Weights of a small class-conditioned image flow-matching model.
Model: 4.8M parameters, arch dit, activation quick_gelu, layers 8, width 192.
Training: soap at rate 0.0029, 13800 steps, batches of 128.
Data: trained on photos of plants and fungi (iNaturalist), 90422 training examples, 19.5 epochs.
Rows from block 3 of a small class-conditioned image flow-matching model, named by matrix and row number. Rows with one number belong to one neuron. Each number is 200 + 20 x the weight over its row's rms, rounded and kept within 0 to 999. All counts start at 0.
After each neuron's rows are labels from the 100 images, of 14976 (inputs lightly noised), where the neuron reaches its highest value: "responds to" is what is common among them. Only what is clearly more common there than usual is listed. The data: photos of plants and fungi (iNaturalist). In brackets: how many of the 100, against the usual share in percent.
# fc1: MLP up (model.blocks.3.mlp.fc1.weight, 768x192), inputs 64-127
# fc2: MLP down (model.blocks.3.mlp.fc2.weight, 192x768, transposed), outputs 64-127

fc1.76,136,185,189,207,221,182,167,220,170,189,223,233,215,185,181,208,202,206,218,182,155,202,210,200,221,239,178,208,212,207,197,194,163,236,202,162,204,208,213,196,220,226,179,229,208,187,185,200,187,202,202,191,195,200,216,171,197,198,201,217,182,175,225,198
fc2.76,193,192,204,189,206,164,199,237,216,202,214,221,190,163,233,164,217,196,205,188,215,193,208,168,191,184,200,195,202,191,208,197,203,164,229,221,169,185,213,198,201,188,245,154,174,194,213,212,189,175,202,212,203,205,197,206,210,172,213,217,205,219,186,191
responds to: class: Liliopsida (29 vs 9.2); order Asparagales (27 vs 4.3); family: Asparagaceae (27 vs 2.4)

fc1.222,201,190,227,211,181,209,181,197,182,215,230,187,210,224,195,191,216,182,198,188,206,197,209,203,182,197,183,215,189,170,187,201,220,192,207,180,137,224,194,198,224,203,191,211,234,268,196,187,219,197,213,213,209,258,224,160,198,183,220,189,180,199,168,170
fc2.222,200,219,198,217,179,207,211,194,199,183,223,188,186,238,203,196,201,203,198,203,228,225,217,189,206,198,191,205,220,179,189,202,240,216,174,203,164,189,170,188,214,189,209,198,221,214,223,209,182,207,199,226,240,248,198,165,210,175,200,199,186,196,212,189
responds to: family: Asteraceae (27 vs 11.1)

fc1.276,192,168,209,191,175,202,190,197,205,194,213,212,163,229,197,211,205,183,236,205,176,224,218,224,220,174,160,198,239,169,165,188,194,198,175,187,151,215,207,208,217,222,218,238,222,223,197,187,198,171,212,219,181,204,199,193,198,163,186,217,154,198,182,243
fc2.276,175,195,197,245,214,200,177,209,194,191,182,191,196,235,187,203,240,202,196,225,198,175,168,202,211,176,204,199,164,221,167,184,230,190,214,189,190,219,158,185,218,232,210,179,204,179,230,199,211,166,207,201,197,195,205,210,246,206,188,211,199,230,175,208
responds to: order Lamiales (28 vs 7.2)

fc1.39,193,230,223,222,186,159,217,194,197,225,182,224,226,198,158,192,226,253,197,181,209,182,237,199,180,202,178,189,193,194,192,185,210,202,212,215,181,202,190,193,192,194,191,169,215,208,206,179,185,204,207,199,167,196,183,184,201,207,207,192,226,203,189,201
fc2.39,177,179,201,226,176,229,172,228,221,179,224,213,216,190,206,178,195,211,172,232,177,202,208,209,208,193,216,223,215,195,217,177,180,177,198,195,216,247,178,172,194,233,227,213,192,205,202,190,197,214,220,213,188,191,207,240,174,222,206,188,181,195,205,214
responds to: order Caryophyllales (25 vs 7.8)

fc1.610,191,182,209,203,221,223,188,200,200,199,189,209,235,195,185,200,152,214,163,210,227,207,182,225,176,210,219,203,222,206,204,237,202,182,163,159,211,194,183,215,209,174,194,189,194,191,207,221,214,174,181,198,200,173,196,185,236,199,187,199,230,211,178,229
fc2.610,181,206,181,216,234,220,201,197,172,165,214,241,200,185,185,211,191,187,203,191,190,223,187,191,209,214,242,189,188,223,149,192,203,204,206,198,200,241,216,198,170,228,185,203,204,186,173,185,181,218,180,206,178,206,220,200,229,208,204,198,209,194,174,199
responds to: class: Liliopsida (37 vs 9.2); order Asparagales (28 vs 4.3); family: Asparagaceae (27 vs 2.4)

fc1.193,194,172,168,165,218,174,215,207,173,231,193,228,218,240,171,226,214,220,235,201,158,205,186,172,215,183,206,208,184,187,203,213,215,201,198,168,230,208,217,172,201,218,147,228,202,232,228,215,238,201,204,180,223,188,231,218,199,217,216,244,206,206,187,181
fc2.193,194,202,198,181,177,192,176,214,187,207,213,187,161,215,194,211,215,198,212,171,239,205,207,272,186,187,196,205,213,192,210,193,202,214,176,195,199,182,176,195,191,191,222,208,203,210,196,217,169,183,220,218,226,209,170,206,186,204,222,189,210,183,199,260
responds to: class: Liliopsida (30 vs 9.2); order Asparagales (25 vs 4.3); family: Asparagaceae (25 vs 2.4)

fc1.46,192,188,187,224,191,172,198,200,161,205,199,214,250,149,211,236,232,208,188,190,172,207,200,217,185,227,187,184,159,208,199,226,206,206,233,209,205,188,198,183,196,199,144,203,211,169,210,200,206,200,184,204,162,216,210,214,207,218,171,188,190,173,200,207
fc2.46,195,198,202,185,228,232,263,195,196,172,207,187,201,245,216,213,201,208,198,196,229,144,209,212,189,185,162,199,179,210,161,210,198,189,232,187,233,249,198,195,190,224,174,178,199,216,174,256,223,194,204,192,213,191,215,213,230,192,217,211,220,204,229,188
responds to: order Asparagales (29 vs 4.3); family: Asparagaceae (29 vs 2.4); text has "yucca" (26 vs 1)

fc1.51,202,220,210,187,206,230,170,185,246,214,183,166,201,196,189,205,203,203,206,195,221,204,166,189,212,177,199,226,237,164,245,205,164,179,166,183,178,225,208,199,182,187,212,238,193,198,180,221,211,212,173,192,236,163,197,210,189,186,193,208,170,190,220,188
fc2.51,204,201,209,209,143,186,175,194,207,201,196,190,186,214,179,191,177,168,170,209,196,192,179,189,215,196,197,172,169,224,198,219,182,218,221,197,180,170,207,219,193,175,201,175,188,228,200,217,210,190,179,203,206,150,204,242,217,181,216,196,207,201,237,171
responds to: class Liliopsida (30 vs 9.2)

fc1.497,177,204,192,173,179,208,168,206,203,215,172,231,203,207,149,190,156,185,256,195,187,216,158,206,199,175,207,207,191,218,202,180,189,195,182,222,218,212,220,186,231,196,224,224,202,196,185,204,212,209,202,180,191,208,149,217,187,230,165,188,226,204,211,214
fc2.497,245,190,213,217,194,202,210,215,245,188,219,232,191,191,178,190,198,191,182,220,212,212,138,198,215,185,209,212,216,200,220,187,197,213,235,197,209,155,219,190,190,200,179,217,193,202,222,232,171,188,223,196,241,191,208,189,191,227,195,177,177,205,231,179
responds to: class Liliopsida (26 vs 9.2)

fc1.22,200,208,203,223,180,166,185,214,214,206,213,189,217,221,194,216,168,207,198,223,236,176,222,207,173,201,193,210,176,177,215,216,209,196,188,189,201,230,215,169,216,180,179,205,191,186,215,232,195,206,226,242,181,221,220,215,200,198,183,190,215,196,206,191
fc2.22,202,213,198,220,202,193,187,183,156,183,169,217,222,213,192,173,189,179,185,210,204,205,199,212,173,191,186,189,201,225,190,196,198,189,175,210,180,189,183,167,236,209,205,206,220,217,201,169,192,186,175,216,192,219,171,202,232,231,222,196,231,197,233,175
responds to: family: Asteraceae (27 vs 11.1)

fc1.591,204,189,179,199,196,175,184,208,181,198,215,189,174,186,210,192,175,194,185,168,208,191,205,180,120,193,206,175,179,184,197,231,219,199,204,205,201,212,232,234,212,205,210,203,236,175,208,172,178,205,175,204,210,208,186,190,218,176,223,217,220,176,192,187
fc2.591,219,190,209,174,201,191,216,241,185,186,197,203,192,160,192,167,186,198,208,187,214,198,233,203,238,180,193,186,205,209,200,183,159,173,226,201,166,217,224,195,207,240,176,184,174,226,196,204,165,200,187,210,173,216,202,207,242,226,245,187,190,169,180,178
responds to: order Asterales (38 vs 11.4); family: Asteraceae (38 vs 11.1)

fc1.0,180,231,193,188,199,190,188,206,227,220,223,210,199,188,210,219,188,216,232,208,175,170,170,205,216,154,252,187,200,257,203,187,235,209,184,169,173,184,190,198,215,176,164,185,218,206,183,215,222,186,232,201,171,211,225,196,194,207,205,206,211,195,203,187
fc2.0,241,198,204,200,220,221,200,193,194,192,217,206,211,213,188,217,217,214,171,153,210,184,195,197,193,188,206,198,161,211,234,177,246,202,205,211,223,222,201,209,170,222,172,212,203,195,187,200,217,220,210,196,149,196,194,164,204,213,177,201,208,196,217,220
responds to: order Asparagales (35 vs 4.3); family: Asparagaceae (35 vs 2.4); text has "yucca" (28 vs 1)

fc1.509,206,195,174,215,222,238,199,204,212,224,228,179,230,195,178,207,200,205,237,195,190,186,227,184,177,183,218,185,136,250,233,191,205,188,218,165,224,196,181,202,178,197,202,183,212,191,178,223,183,215,173,194,219,251,183,234,205,139,180,194,215,180,204,205
fc2.509,202,187,213,216,201,219,177,172,194,195,241,193,162,170,169,192,209,217,232,215,202,170,202,187,188,196,200,207,254,206,232,206,220,195,180,176,221,197,219,176,194,189,194,195,195,197,197,167,238,203,161,170,242,210,227,213,179,167,200,188,214,175,188,206
responds to: order Asterales (30 vs 11.4); family: Asteraceae (30 vs 11.1)

fc1.250,202,217,184,231,211,170,199,209,205,212,221,201,185,193,220,221,208,218,206,187,199,186,204,194,207,182,195,221,192,192,208,168,219,213,207,201,199,225,153,208,225,210,203,224,177,222,220,221,211,212,191,207,176,162,229,178,224,180,192,202,208,188,172,198
fc2.250,231,183,199,172,174,228,173,195,174,192,213,200,198,169,186,184,217,188,164,195,210,190,208,178,195,187,202,185,196,190,190,200,190,203,232,204,180,185,213,200,200,231,207,197,214,168,187,179,199,170,205,205,170,198,202,200,202,235,248,197,160,160,186,216
responds to: order Asterales (30 vs 11.4); family: Asteraceae (30 vs 11.1)

fc1.438,186,201,171,183,200,217,206,214,188,218,161,210,189,193,202,188,216,216,227,182,239,202,181,219,188,202,163,213,189,191,194,205,192,219,204,180,182,212,205,209,196,197,212,207,202,196,229,160,201,153,202,178,205,204,199,194,217,195,178,204,236,166,215,186
fc2.438,207,205,195,196,183,232,244,184,197,204,210,188,195,195,175,202,187,210,148,234,246,200,232,214,211,213,220,193,117,205,212,171,146,202,197,199,231,209,232,202,190,183,206,158,201,205,236,190,211,184,207,200,191,209,192,230,169,179,209,213,232,188,173,178
responds to: order Fabales (25 vs 6.1); family: Fabaceae (25 vs 6.1)

fc1.428,227,234,200,203,209,158,203,224,197,206,211,190,171,210,233,228,199,200,204,240,174,178,154,192,178,190,199,185,205,200,193,213,189,201,195,189,197,201,186,196,225,174,209,224,211,186,195,185,196,205,181,198,209,177,212,205,233,226,185,206,272,185,196,166
fc2.428,223,189,210,200,194,251,204,213,201,183,190,227,217,186,208,224,195,166,177,203,202,206,184,178,211,180,216,191,194,211,214,179,183,178,188,200,218,195,204,207,198,207,201,147,205,197,171,178,191,179,208,207,240,226,196,220,192,224,187,168,190,193,177,211
responds to: order Caryophyllales (30 vs 7.8); family: Cactaceae (27 vs 3.2)

fc1.593,188,188,187,193,181,180,172,199,216,217,169,226,219,237,195,221,245,211,210,195,171,221,213,213,233,210,200,184,223,209,198,202,173,188,214,207,205,187,210,189,196,238,189,198,219,209,217,194,222,258,177,225,229,236,209,236,217,215,212,224,176,240,179,180
fc2.593,216,228,194,201,189,231,205,149,195,192,168,215,220,210,206,185,182,220,217,212,202,192,226,204,187,193,191,203,182,185,227,179,230,222,174,206,175,198,214,192,193,239,175,206,209,196,197,198,236,176,180,192,189,209,215,216,182,199,190,219,226,206,204,196
responds to: class: Liliopsida (31 vs 9.2); order Asparagales (29 vs 4.3); family: Asparagaceae (29 vs 2.4)

fc1.633,181,224,192,186,235,228,220,210,216,229,186,244,205,210,190,212,198,262,192,203,227,155,186,217,210,206,187,227,209,211,165,204,181,213,187,163,226,207,228,198,198,205,157,215,216,177,187,215,224,218,193,207,235,188,225,226,192,237,195,194,189,188,209,192
fc2.633,202,181,195,173,186,246,217,218,161,162,185,186,186,186,248,224,209,194,210,222,174,205,206,185,195,207,210,193,213,218,192,195,209,178,202,199,219,185,199,216,182,216,226,159,218,215,178,183,164,193,200,206,173,205,199,220,204,226,197,175,244,218,166,220
responds to: class: Liliopsida (33 vs 9.2); order Asparagales (25 vs 4.3); family: Asparagaceae (25 vs 2.4)

fc1.361,192,183,230,190,191,194,193,191,220,230,224,235,212,183,200,194,194,221,182,197,191,161,199,204,187,218,221,176,217,224,193,220,201,177,206,190,196,180,178,188,199,178,169,223,210,221,216,226,188,230,231,175,184,179,187,181,217,174,209,215,181,196,252,199
fc2.361,192,208,198,200,161,163,160,206,210,228,228,172,191,189,200,218,197,160,203,193,197,195,186,250,217,229,234,194,183,196,239,203,203,254,186,189,190,189,188,191,195,169,224,193,195,200,224,158,247,212,200,200,212,184,190,219,216,163,162,202,201,219,177,179
responds to: class: Liliopsida (31 vs 9.2); order Asparagales (25 vs 4.3); family: Asparagaceae (25 vs 2.4)

fc1.371,199,199,207,184,167,180,157,214,193,217,192,186,230,181,210,179,210,183,192,186,174,228,213,205,216,235,191,201,201,198,198,203,224,191,181,203,195,225,201,193,184,196,216,227,195,205,209,205,188,174,211,209,211,186,233,207,203,158,187,206,200,169,201,244
fc2.371,211,194,202,213,216,216,160,211,232,210,159,206,200,185,200,220,183,155,187,215,148,165,176,159,215,190,212,193,255,189,195,206,200,193,202,199,186,181,168,203,209,232,227,208,206,198,200,192,186,198,205,207,195,210,197,201,212,228,203,147,193,208,151,178
responds to: order Boraginales (35 vs 0.8); family: Boraginaceae (35 vs 0.8)

fc1.520,200,221,197,176,199,248,205,184,213,212,184,218,210,211,198,196,207,238,166,208,168,183,179,246,187,199,173,216,155,191,187,227,176,211,165,205,219,192,189,197,178,166,212,213,196,215,192,166,217,224,167,201,203,177,204,187,185,206,208,195,218,193,211,236
fc2.520,195,174,198,195,203,200,230,193,151,224,178,202,209,217,200,210,201,201,241,225,168,215,229,181,210,182,212,213,174,225,198,230,197,227,237,207,182,238,176,193,233,202,181,192,189,178,212,170,223,193,191,219,202,217,195,184,186,208,243,211,220,189,186,186
responds to: order Asparagales (26 vs 4.3); family: Asparagaceae (26 vs 2.4); family: Cactaceae (25 vs 3.2)

fc1.609,215,187,212,165,196,198,184,232,191,249,203,200,204,189,217,215,177,257,211,210,184,174,184,199,181,190,198,214,223,205,186,205,204,189,202,169,209,221,200,194,229,149,230,182,200,215,204,174,209,199,194,207,159,174,221,169,207,181,212,238,222,182,177,187
fc2.609,173,181,212,187,188,201,206,212,207,217,282,224,201,201,200,183,197,199,219,207,147,171,169,194,190,207,220,205,174,189,207,205,169,238,188,217,205,204,225,189,201,199,199,186,191,181,214,192,184,189,206,197,196,218,197,172,188,178,179,227,210,186,203,213
responds to: order Asparagales (35 vs 4.3); family: Asparagaceae (35 vs 2.4); text has "yucca" (25 vs 1)

fc1.160,204,183,190,195,184,198,193,216,210,196,196,219,196,202,183,168,185,184,190,221,192,218,206,199,251,186,184,191,207,211,193,176,194,202,213,204,179,198,202,120,147,204,204,209,162,198,232,205,179,196,245,201,250,224,205,204,185,184,207,194,210,189,208,204
fc2.160,199,213,221,204,184,203,175,217,202,197,187,217,172,211,209,189,218,187,220,156,223,213,230,210,206,179,219,189,174,237,196,205,181,225,183,209,192,209,188,220,221,232,196,236,201,196,211,174,198,212,209,175,205,212,204,220,259,263,221,201,185,192,182,220
responds to: family: Asteraceae (27 vs 11.1)

fc1.757,189,218,204,188,214,205,166,203,196,196,196,225,223,214,188,213,213,208,203,201,188,207,161,243,199,188,199,205,195,212,210,196,200,221,200,203,222,174,173,219,229,226,197,195,202,189,193,182,199,155,188,210,158,209,206,201,218,154,250,212,209,213,210,195
fc2.757,191,209,208,191,220,214,211,184,210,146,212,186,210,175,216,203,215,181,211,216,198,167,183,191,189,184,220,189,212,199,212,202,199,236,168,200,176,172,176,224,192,194,196,198,180,208,214,223,168,228,170,200,185,215,216,231,218,182,194,229,221,184,192,218
responds to: text has "common" (25 vs 6.3)

fc1.737,194,177,179,158,218,214,199,226,179,195,229,244,202,168,225,181,193,208,201,239,172,230,201,217,187,216,223,199,190,189,188,222,181,205,213,196,230,200,188,209,171,183,202,180,189,175,172,194,201,182,216,190,201,186,160,205,182,215,193,189,188,171,212,179
fc2.737,207,219,186,239,197,184,212,189,190,214,194,196,184,231,225,206,183,199,199,200,233,195,156,230,214,216,214,199,211,185,184,202,206,229,216,196,154,214,214,208,212,181,224,242,202,197,203,213,177,176,195,198,189,176,183,209,197,153,177,199,198,201,185,203
responds to: class Liliopsida (25 vs 9.2)

fc1.171,211,204,187,216,198,233,201,198,193,238,200,198,193,219,219,214,233,179,189,171,243,149,208,215,203,198,207,193,216,210,190,211,184,209,197,170,238,158,167,197,196,192,193,220,186,156,211,231,186,211,172,191,218,188,208,184,204,186,216,181,194,181,201,198
fc2.171,205,166,215,208,170,240,216,187,234,222,177,193,206,177,181,192,191,161,221,190,249,163,201,164,224,203,224,225,155,175,242,200,212,211,231,204,199,209,195,202,205,219,185,191,217,199,194,206,197,223,217,221,202,201,206,195,167,191,215,187,181,189,218,178
responds to: order Asterales (37 vs 11.4); family: Asteraceae (36 vs 11.1)

fc1.268,192,200,196,245,203,226,187,221,204,193,191,230,190,169,192,184,206,219,211,193,196,184,164,217,170,205,189,213,215,198,188,195,173,166,217,196,191,203,233,197,194,219,235,195,185,179,200,193,166,203,206,202,171,191,178,207,163,164,195,169,207,179,219,197
fc2.268,231,213,207,197,214,205,229,217,178,174,203,166,210,167,186,227,185,184,205,240,215,186,198,189,195,198,181,199,200,208,151,195,202,221,230,193,206,156,215,213,196,154,159,179,196,190,176,218,260,199,198,206,217,218,196,188,165,151,213,192,195,224,215,187
responds to: order Asterales (28 vs 11.4); family: Asteraceae (28 vs 11.1)

fc1.512,180,193,193,167,184,191,215,186,180,218,190,185,218,187,217,201,202,239,205,172,238,153,193,211,208,191,193,200,153,236,222,183,221,209,218,164,206,172,174,195,217,193,202,203,202,212,202,224,204,185,190,191,216,228,224,213,232,251,189,182,215,179,219,158
fc2.512,191,191,201,201,167,233,195,201,184,197,240,189,174,182,178,197,199,198,191,218,209,195,218,184,216,182,219,206,142,207,200,213,177,167,229,207,212,195,225,214,180,180,175,172,207,199,181,187,216,203,200,198,239,229,203,234,219,215,182,256,232,193,231,223
responds to: order Asterales (34 vs 11.4); family: Asteraceae (34 vs 11.1)

fc1.637,181,221,189,204,190,207,188,187,218,196,226,198,193,207,201,232,205,213,184,193,64,226,213,214,186,176,210,183,209,199,194,208,219,208,199,195,215,196,212,193,211,197,226,218,221,183,219,163,223,191,202,178,222,219,181,207,219,207,226,218,190,207,188,230
fc2.637,203,213,190,222,154,183,220,191,177,205,221,229,209,220,196,197,186,227,195,224,246,209,204,207,216,180,189,197,189,197,203,209,197,210,213,193,193,195,189,199,201,223,209,126,190,190,195,192,230,204,219,205,231,201,204,244,211,203,228,228,170,195,235,238
responds to: order Lamiales (27 vs 7.2)

fc1.25,221,193,205,179,242,241,175,201,175,203,206,215,192,228,184,201,183,163,202,200,188,212,169,191,190,200,186,199,185,200,212,219,191,233,168,190,183,218,200,151,224,184,211,152,191,180,156,202,210,179,208,193,172,163,203,217,244,182,201,214,207,195,227,197
fc2.25,193,205,190,192,240,205,154,184,215,203,214,206,202,217,235,205,212,216,200,190,202,208,192,210,197,185,216,218,236,197,213,190,202,193,227,215,207,192,242,230,217,210,176,224,210,181,232,206,214,225,210,193,205,174,226,187,247,196,171,220,182,210,181,215
responds to: family: Asteraceae (27 vs 11.1)

fc1.109,211,224,165,215,188,213,199,222,216,212,219,214,195,200,186,230,221,194,232,206,185,219,188,195,224,184,241,175,211,214,195,202,189,211,174,180,168,196,200,200,226,165,180,140,219,201,201,194,187,174,193,208,203,200,240,174,203,216,179,216,194,216,190,184
fc2.109,258,215,184,248,186,208,199,237,220,218,187,238,201,217,234,188,197,191,232,160,210,238,195,218,190,181,189,186,185,189,208,199,180,206,194,207,209,185,221,203,222,228,186,192,206,195,210,229,207,217,184,194,197,212,194,130,217,229,159,227,145,165,193,203
responds to: class: Liliopsida (31 vs 9.2); order Asparagales (28 vs 4.3); family: Asparagaceae (28 vs 2.4)

fc1.264,198,168,192,231,201,189,234,165,195,210,211,226,179,169,219,178,221,213,240,200,217,196,179,201,200,203,191,206,178,168,174,187,204,228,198,179,212,234,189,206,196,205,215,204,220,211,216,188,172,214,211,197,237,227,173,180,203,177,186,215,195,158,191,191
fc2.264,204,204,208,213,187,187,216,202,207,194,185,191,209,178,184,204,209,242,206,227,206,169,198,198,214,222,189,218,202,199,161,203,203,158,204,207,168,196,205,214,197,196,167,181,190,199,202,220,227,200,182,175,237,225,179,221,197,184,179,214,236,243,237,193
responds to: family: Asteraceae (27 vs 11.1)

fc1.303,181,197,195,193,166,192,165,233,191,219,202,200,207,209,197,202,216,226,164,191,185,179,158,217,184,239,205,212,224,225,227,224,177,179,232,205,203,187,172,198,190,209,180,228,204,209,183,199,202,210,201,195,189,222,225,223,203,182,197,176,152,200,215,199
fc2.303,196,187,202,192,189,212,232,226,206,221,184,212,202,186,177,208,200,219,189,208,220,201,183,204,220,208,186,194,138,226,188,195,175,183,188,208,199,205,231,205,218,199,188,138,207,177,234,174,190,187,203,194,183,198,209,235,212,206,158,200,212,188,201,234
responds to: class Liliopsida (26 vs 9.2)

fc1.150,162,214,164,244,188,191,213,215,175,197,195,222,184,160,216,190,200,199,210,175,179,182,157,191,184,171,228,186,208,194,183,240,167,183,196,180,166,207,214,195,201,200,188,199,192,202,183,165,237,205,199,200,204,190,203,182,204,240,203,234,180,179,235,219
fc2.150,181,190,193,229,221,175,217,200,182,199,241,190,193,219,201,196,196,209,220,193,206,185,189,226,213,188,178,192,201,218,171,219,199,132,185,201,226,223,168,199,216,167,207,202,189,204,206,191,191,191,207,211,227,169,206,200,203,213,207,212,197,182,186,125
responds to: class Liliopsida (28 vs 9.2)