{
  "activation": "quick_gelu",
  "inner_norm": false,
  "grad_clip": 0.5,
  "epochs": 19.5,
  "weight_decay": 0.0
}
Rows from block 2 of a small class-conditioned image flow-matching model, named by matrix and row number. Rows with one number belong to one neuron. Each number is 128 + 24 x the weight over its row's rms, rounded and kept within 0 to 255. All counts start at 0.
After each neuron's rows are labels from the 100 images, of 14976 (inputs lightly noised), where the neuron reaches its highest value: "responds to" is what is common among them; "colour at peak" is the nearest of a few named colours to the mean colour under the peak. Only what is clearly more common there than usual is listed. The data: photos of plants and fungi (iNaturalist). In brackets: how many of the 100.
# fc1: MLP up (model.blocks.2.mlp.fc1.weight, 768x192), inputs 64-127
# fc2: MLP down (model.blocks.2.mlp.fc2.weight, 192x768, transposed), outputs 64-127

fc1.651 [144 129 154 111 142 136 117 143 129 118 109 121 134 109 110 107 137 110 112 114 163 177 116 107 120 137 180 138  58 113 136 129 114  46 133 100 111 107  81 118 117 143 137 172 144 132 143 129 135 112 123 117 120 147 104 113 140  98  94  97 107 136  86 126]
fc2.651 [114 105 106 145 183 130 140 155 114 118 113 134 123 140 155  87 141 120 105 129  22 123  90  97 146 147 163 131 119 121 134 105 141 170 121 129 139 149 142 114 117 157 120 165 130 129 185 125 121 122 139 113 163  83 116 124 116  97 103 130 123 125  98 111]
responds to: order Asterales (32); family: Asteraceae (32); text has "common" (25)
colour at peak: yellow (69)

fc1.763 [121 115 112 160 171 125 110 123 126 125 109 131 160 115  93 124 131 141 115 102  83 143 124 158 122 170 172 136 133 128 150 134 124 145  90 105 111  78 112 117 124 104 119 166 115 117 138 130  78 120 140 113 136 128 155 133 114 107 127 117 112 123 146 111]
fc2.763 [111 153 129 127 122 155 204  97 132 155  95 151 163 161 146 193 113 158 111  87 155 125 137 162 122  97  28 136 135 161 150 119 145 115 142 148 120 126 118 145 114 152 140 155 108 136 148 109 104  87 134 113 138 119 144 140 156 114 135 149  91 135 131 120]
responds to: class: Liliopsida (34); order Asparagales (28); family: Asparagaceae (27)
colour at peak: cyan (45)

fc1.544 [132 173  95 130  62 127 116 125 151 129  95 125 153 141 122 111  91 158 122 118  87  96  92 170 136 127 175  94 133 130 131 110 120 124  86  96 109 100 116 113 167  82 151 179 116 130 146 136 142 139  97 101 130 116 138 128 138 122 142  93  86  99 166 138]
fc2.544 [172 179 133 121  96 129 108 154  88 119 156 137 130 179 155 145 135 121 154 108 105 104 105 108 123 117  89 157 169 136 107 130 127 158 164 126 165  94 157 115 137 125  84 115 109 117  84 136 180 128 120 135 131 113 117 146 144  94 116 148 144 108 129  68]
responds to: class Liliopsida (30)
colour at peak: cyan (32)

fc1.190 [162 181 134  71 138 114 153 122 110 136 121 156 122 120 142 119 165 198 139 137 162 107 104 108 107 101 140 121 161 166 154 156 115 154 119  93 114 168 137 110 128 117 168 116 121 136 126 148 164 120 124 113 103 172 100 124 128 117 130  83 130 119 101 154]
fc2.190 [ 97 123 117  87 140 129 167 129 186 143 107 154 118 134 124 145  83 180 156 114 113 121  98 165 141 140  83 153 139 131 145 144 168 121 139 140  94 142 138 119 101 129 105  74 148 128 137 136 121 141 129 113 140 143 136  85 154 179  83 149 163 160 142 168]
responds to: kingdom Fungi (41); class Agaricomycetes (35); phylum Basidiomycota (35)
colour at peak: black (27)

fc1.576 [135  61 135 121 150 122 100 173 142  93 156 104 115  83 143 124 143 129 121 110 167 129  89 146 104 121 114 150  88 133 144 139 118 122 138 125  99 153 147 141 134 149 112 132 114 148 131 170 159 130 128 143  86 157 118  80 145 110  87  98 140 136 131 128]
fc2.576 [141 181 131  75 152 151 215 158 140 119 101 128 106 174 110 118 110 123 122 156 103 165 102 144 133 128 154 111 145 129 139 102 151  99 110 110 133 183 116 136 136 145 185 137 146 104 149 122 171 118 135  99 145 115 144 130  70 175 147 114 103 120 127 110]
responds to: order Asterales (36); family: Asteraceae (36)
colour at peak: yellow (47); orange (38)

fc1.438 [166 123 111 109 118 145 130 109 148 143 127 124 134 105 178 134 148 157 113 170  95 123 173 124 122 118 169 112 129 156 135 142 117 154 122 114 129  98  83 146 145  72 129 132 152 118 129 113 127 156 120 154 144 114 148 142 173 142 109 116 155 172 150 120]
fc2.438 [200 163 135 151 146  91 164  89 145 148 142 158 148 117 133 132 127 103 109 119 106 181 107 158 135 121 114 140  98 116  99 134 118 152 150 140 133 106 153 133 109 165 160  86 140 123 120 131  88 112 124 158 120 132 118 142 160 133 100 124 109 163 141 159]
responds to: class: Liliopsida (31); order Asparagales (29); family: Asparagaceae (28)
colour at peak: cyan (63)

fc1.176 [124  96 145 133 105 124 132 158 153 144 113 136 133 119 112 103 100 202 104 124  78 123 134 138 114 143  92 135 150 150 114 135  83 145 133 133 156 101 120 124 102 177  64 143 141 130 160 100 136 132 118 128 129 157 150 120 103  96 160 118  96 143 144 112]
fc2.176 [ 99 108 122 102 141 125 129 171  91 118  82 132 133 145 116  94 125  53  77 127 115  97 121 139 131 115  74 158 108 161 123 123 137 126 143  88  96 109 125 148 124  98 139 146 147 126 106 120 133 122 131 137 174 126 119 106 155 127 126 105 139 127 130  99]
responds to: order Asparagales (27); family: Asparagaceae (27); class: Liliopsida (27)
colour at peak: cyan (69)

fc1.641 [128 135 118 152 104 145 157 158 122 139 139 151 151  99 131 176 140 155 117 127 115 170 125  88 140 130 131 106 123  91 123 104 125 175 136 168 122 113 133 120 143 100  83 129 117 109 143 171 115 147 155 150 128 138 164 180 125 160 143  93 146 131 105 150]
fc2.641 [115 147 137 152 130 117 196 140 167 149 143 155 131 159 148 102 130 140 105 126  79 152 129 207 136 140 163 135 169 101 132 144 131 153 165 130 125 146 157 166 133 135 147  96 135 131 114 138 130 112 127 142 133 179 128  55  86 142 127 110 163 155 128 106]
responds to: class Liliopsida (27)
colour at peak: cyan (39)

fc1.126 [113  87 119 113 155 108 103 112  99 118 116 144 142 161 152 141 122 138  97 154 119 154 166 161 138 129 128 150 108 125 134 117 136  93 167 136 130 121 106 123 135 125 178 177 146 148 117 129 122 123 120 137 158 138 136 126 125 171  54 136 143 136 109 139]
fc2.126 [135 138 127 114 129 154 110 125 134 110 141 144 133  99 153 140 142 165 123 110 162 104 163 174 124 122 146 116 175 133 152 109 155 104 107 108 134 123 105 136 114 134 119  94 118 150 141 149 178 117 127  99 139  80 126  65 104 184 166 126 114 145 148 148]
responds to: order Asterales (28); family: Asteraceae (28)
colour at peak: pink (41)

fc1.506 [ 92 120 130 130 129 182 120 132 166 153 144 143 115 107 143 177 137 141  75 143 102 133 133 182 102 154 113 152 151  92 119 140  88 153 113  72 166 136 127 117 123 116 161 126 139 143 112 128 125 121 137 123  76 104 111 108  98 140 126  98 150 126 162 152]
fc2.506 [ 84  87 122 111 120 124 112 100 135 159  95 149 110  64 161 181 151 110 165 126 133 120 105 107 107 159 104 107 166 142 109 139 151 120  89 115 129 154  86 108 142 115 171 153 116 128 163 140 116 135 129 119 121 128 121 167 149 138 115 111 144 134 143 139]
responds to: class Liliopsida (30)
colour at peak: cyan (74)

fc1.704 [112 131 131 153 110 139 118 138 118 118 123 140 122 123 102 135 138 128 152 120 211 116 116 123 126 125 123 160  99  65 105 121 148 117 115  79 131 137 148 111 132 153 186 133 136 161 127 144 141 127 156 115 132 116  97  81 140 130 108 137 123 111 134 178]
fc2.704 [187 159 136 117 142 120  81 135 106 129  61 126 101 132 162 103 174 137 145 157  47 123 123 100 130 130 163 109 164 136 148  97 189 121 139 122 132 160 134 128 123 158 151  88 142 123 114 129 132 154 120 150 145 111 100 116 144 144 130 108 121 107 135 159]
responds to: order Asterales (32); family: Asteraceae (30)
colour at peak: orange (35)

fc1.98 [109 183 126 188 108  86 130 122 164 154  93 139 135  65 112 166 152 118 115 134  98 119 108 147 150 144 104 136 164 116 143 139 128 120 136 175 125 148 120 102 131 138 149 132 172 117 106 102 120 121 155 135  95 112 137 160 130 118 109 151 122 165 158 145]
fc2.98 [116 154 128 107 175  98 143 133 150 126 107 191 129 125 118 109 140 126  89 159 122 147 108 127 161 149 149 106 136 119 133 145 100 119 190 111  72 110 107 156 143 111 144 157 158 141 172 115 125 141 122 169 147 142 132 105  71 130 191 187 127 149 138 134]
responds to: class: Liliopsida (29); order Asparagales (26); family: Asparagaceae (26)
colour at peak: cyan (65)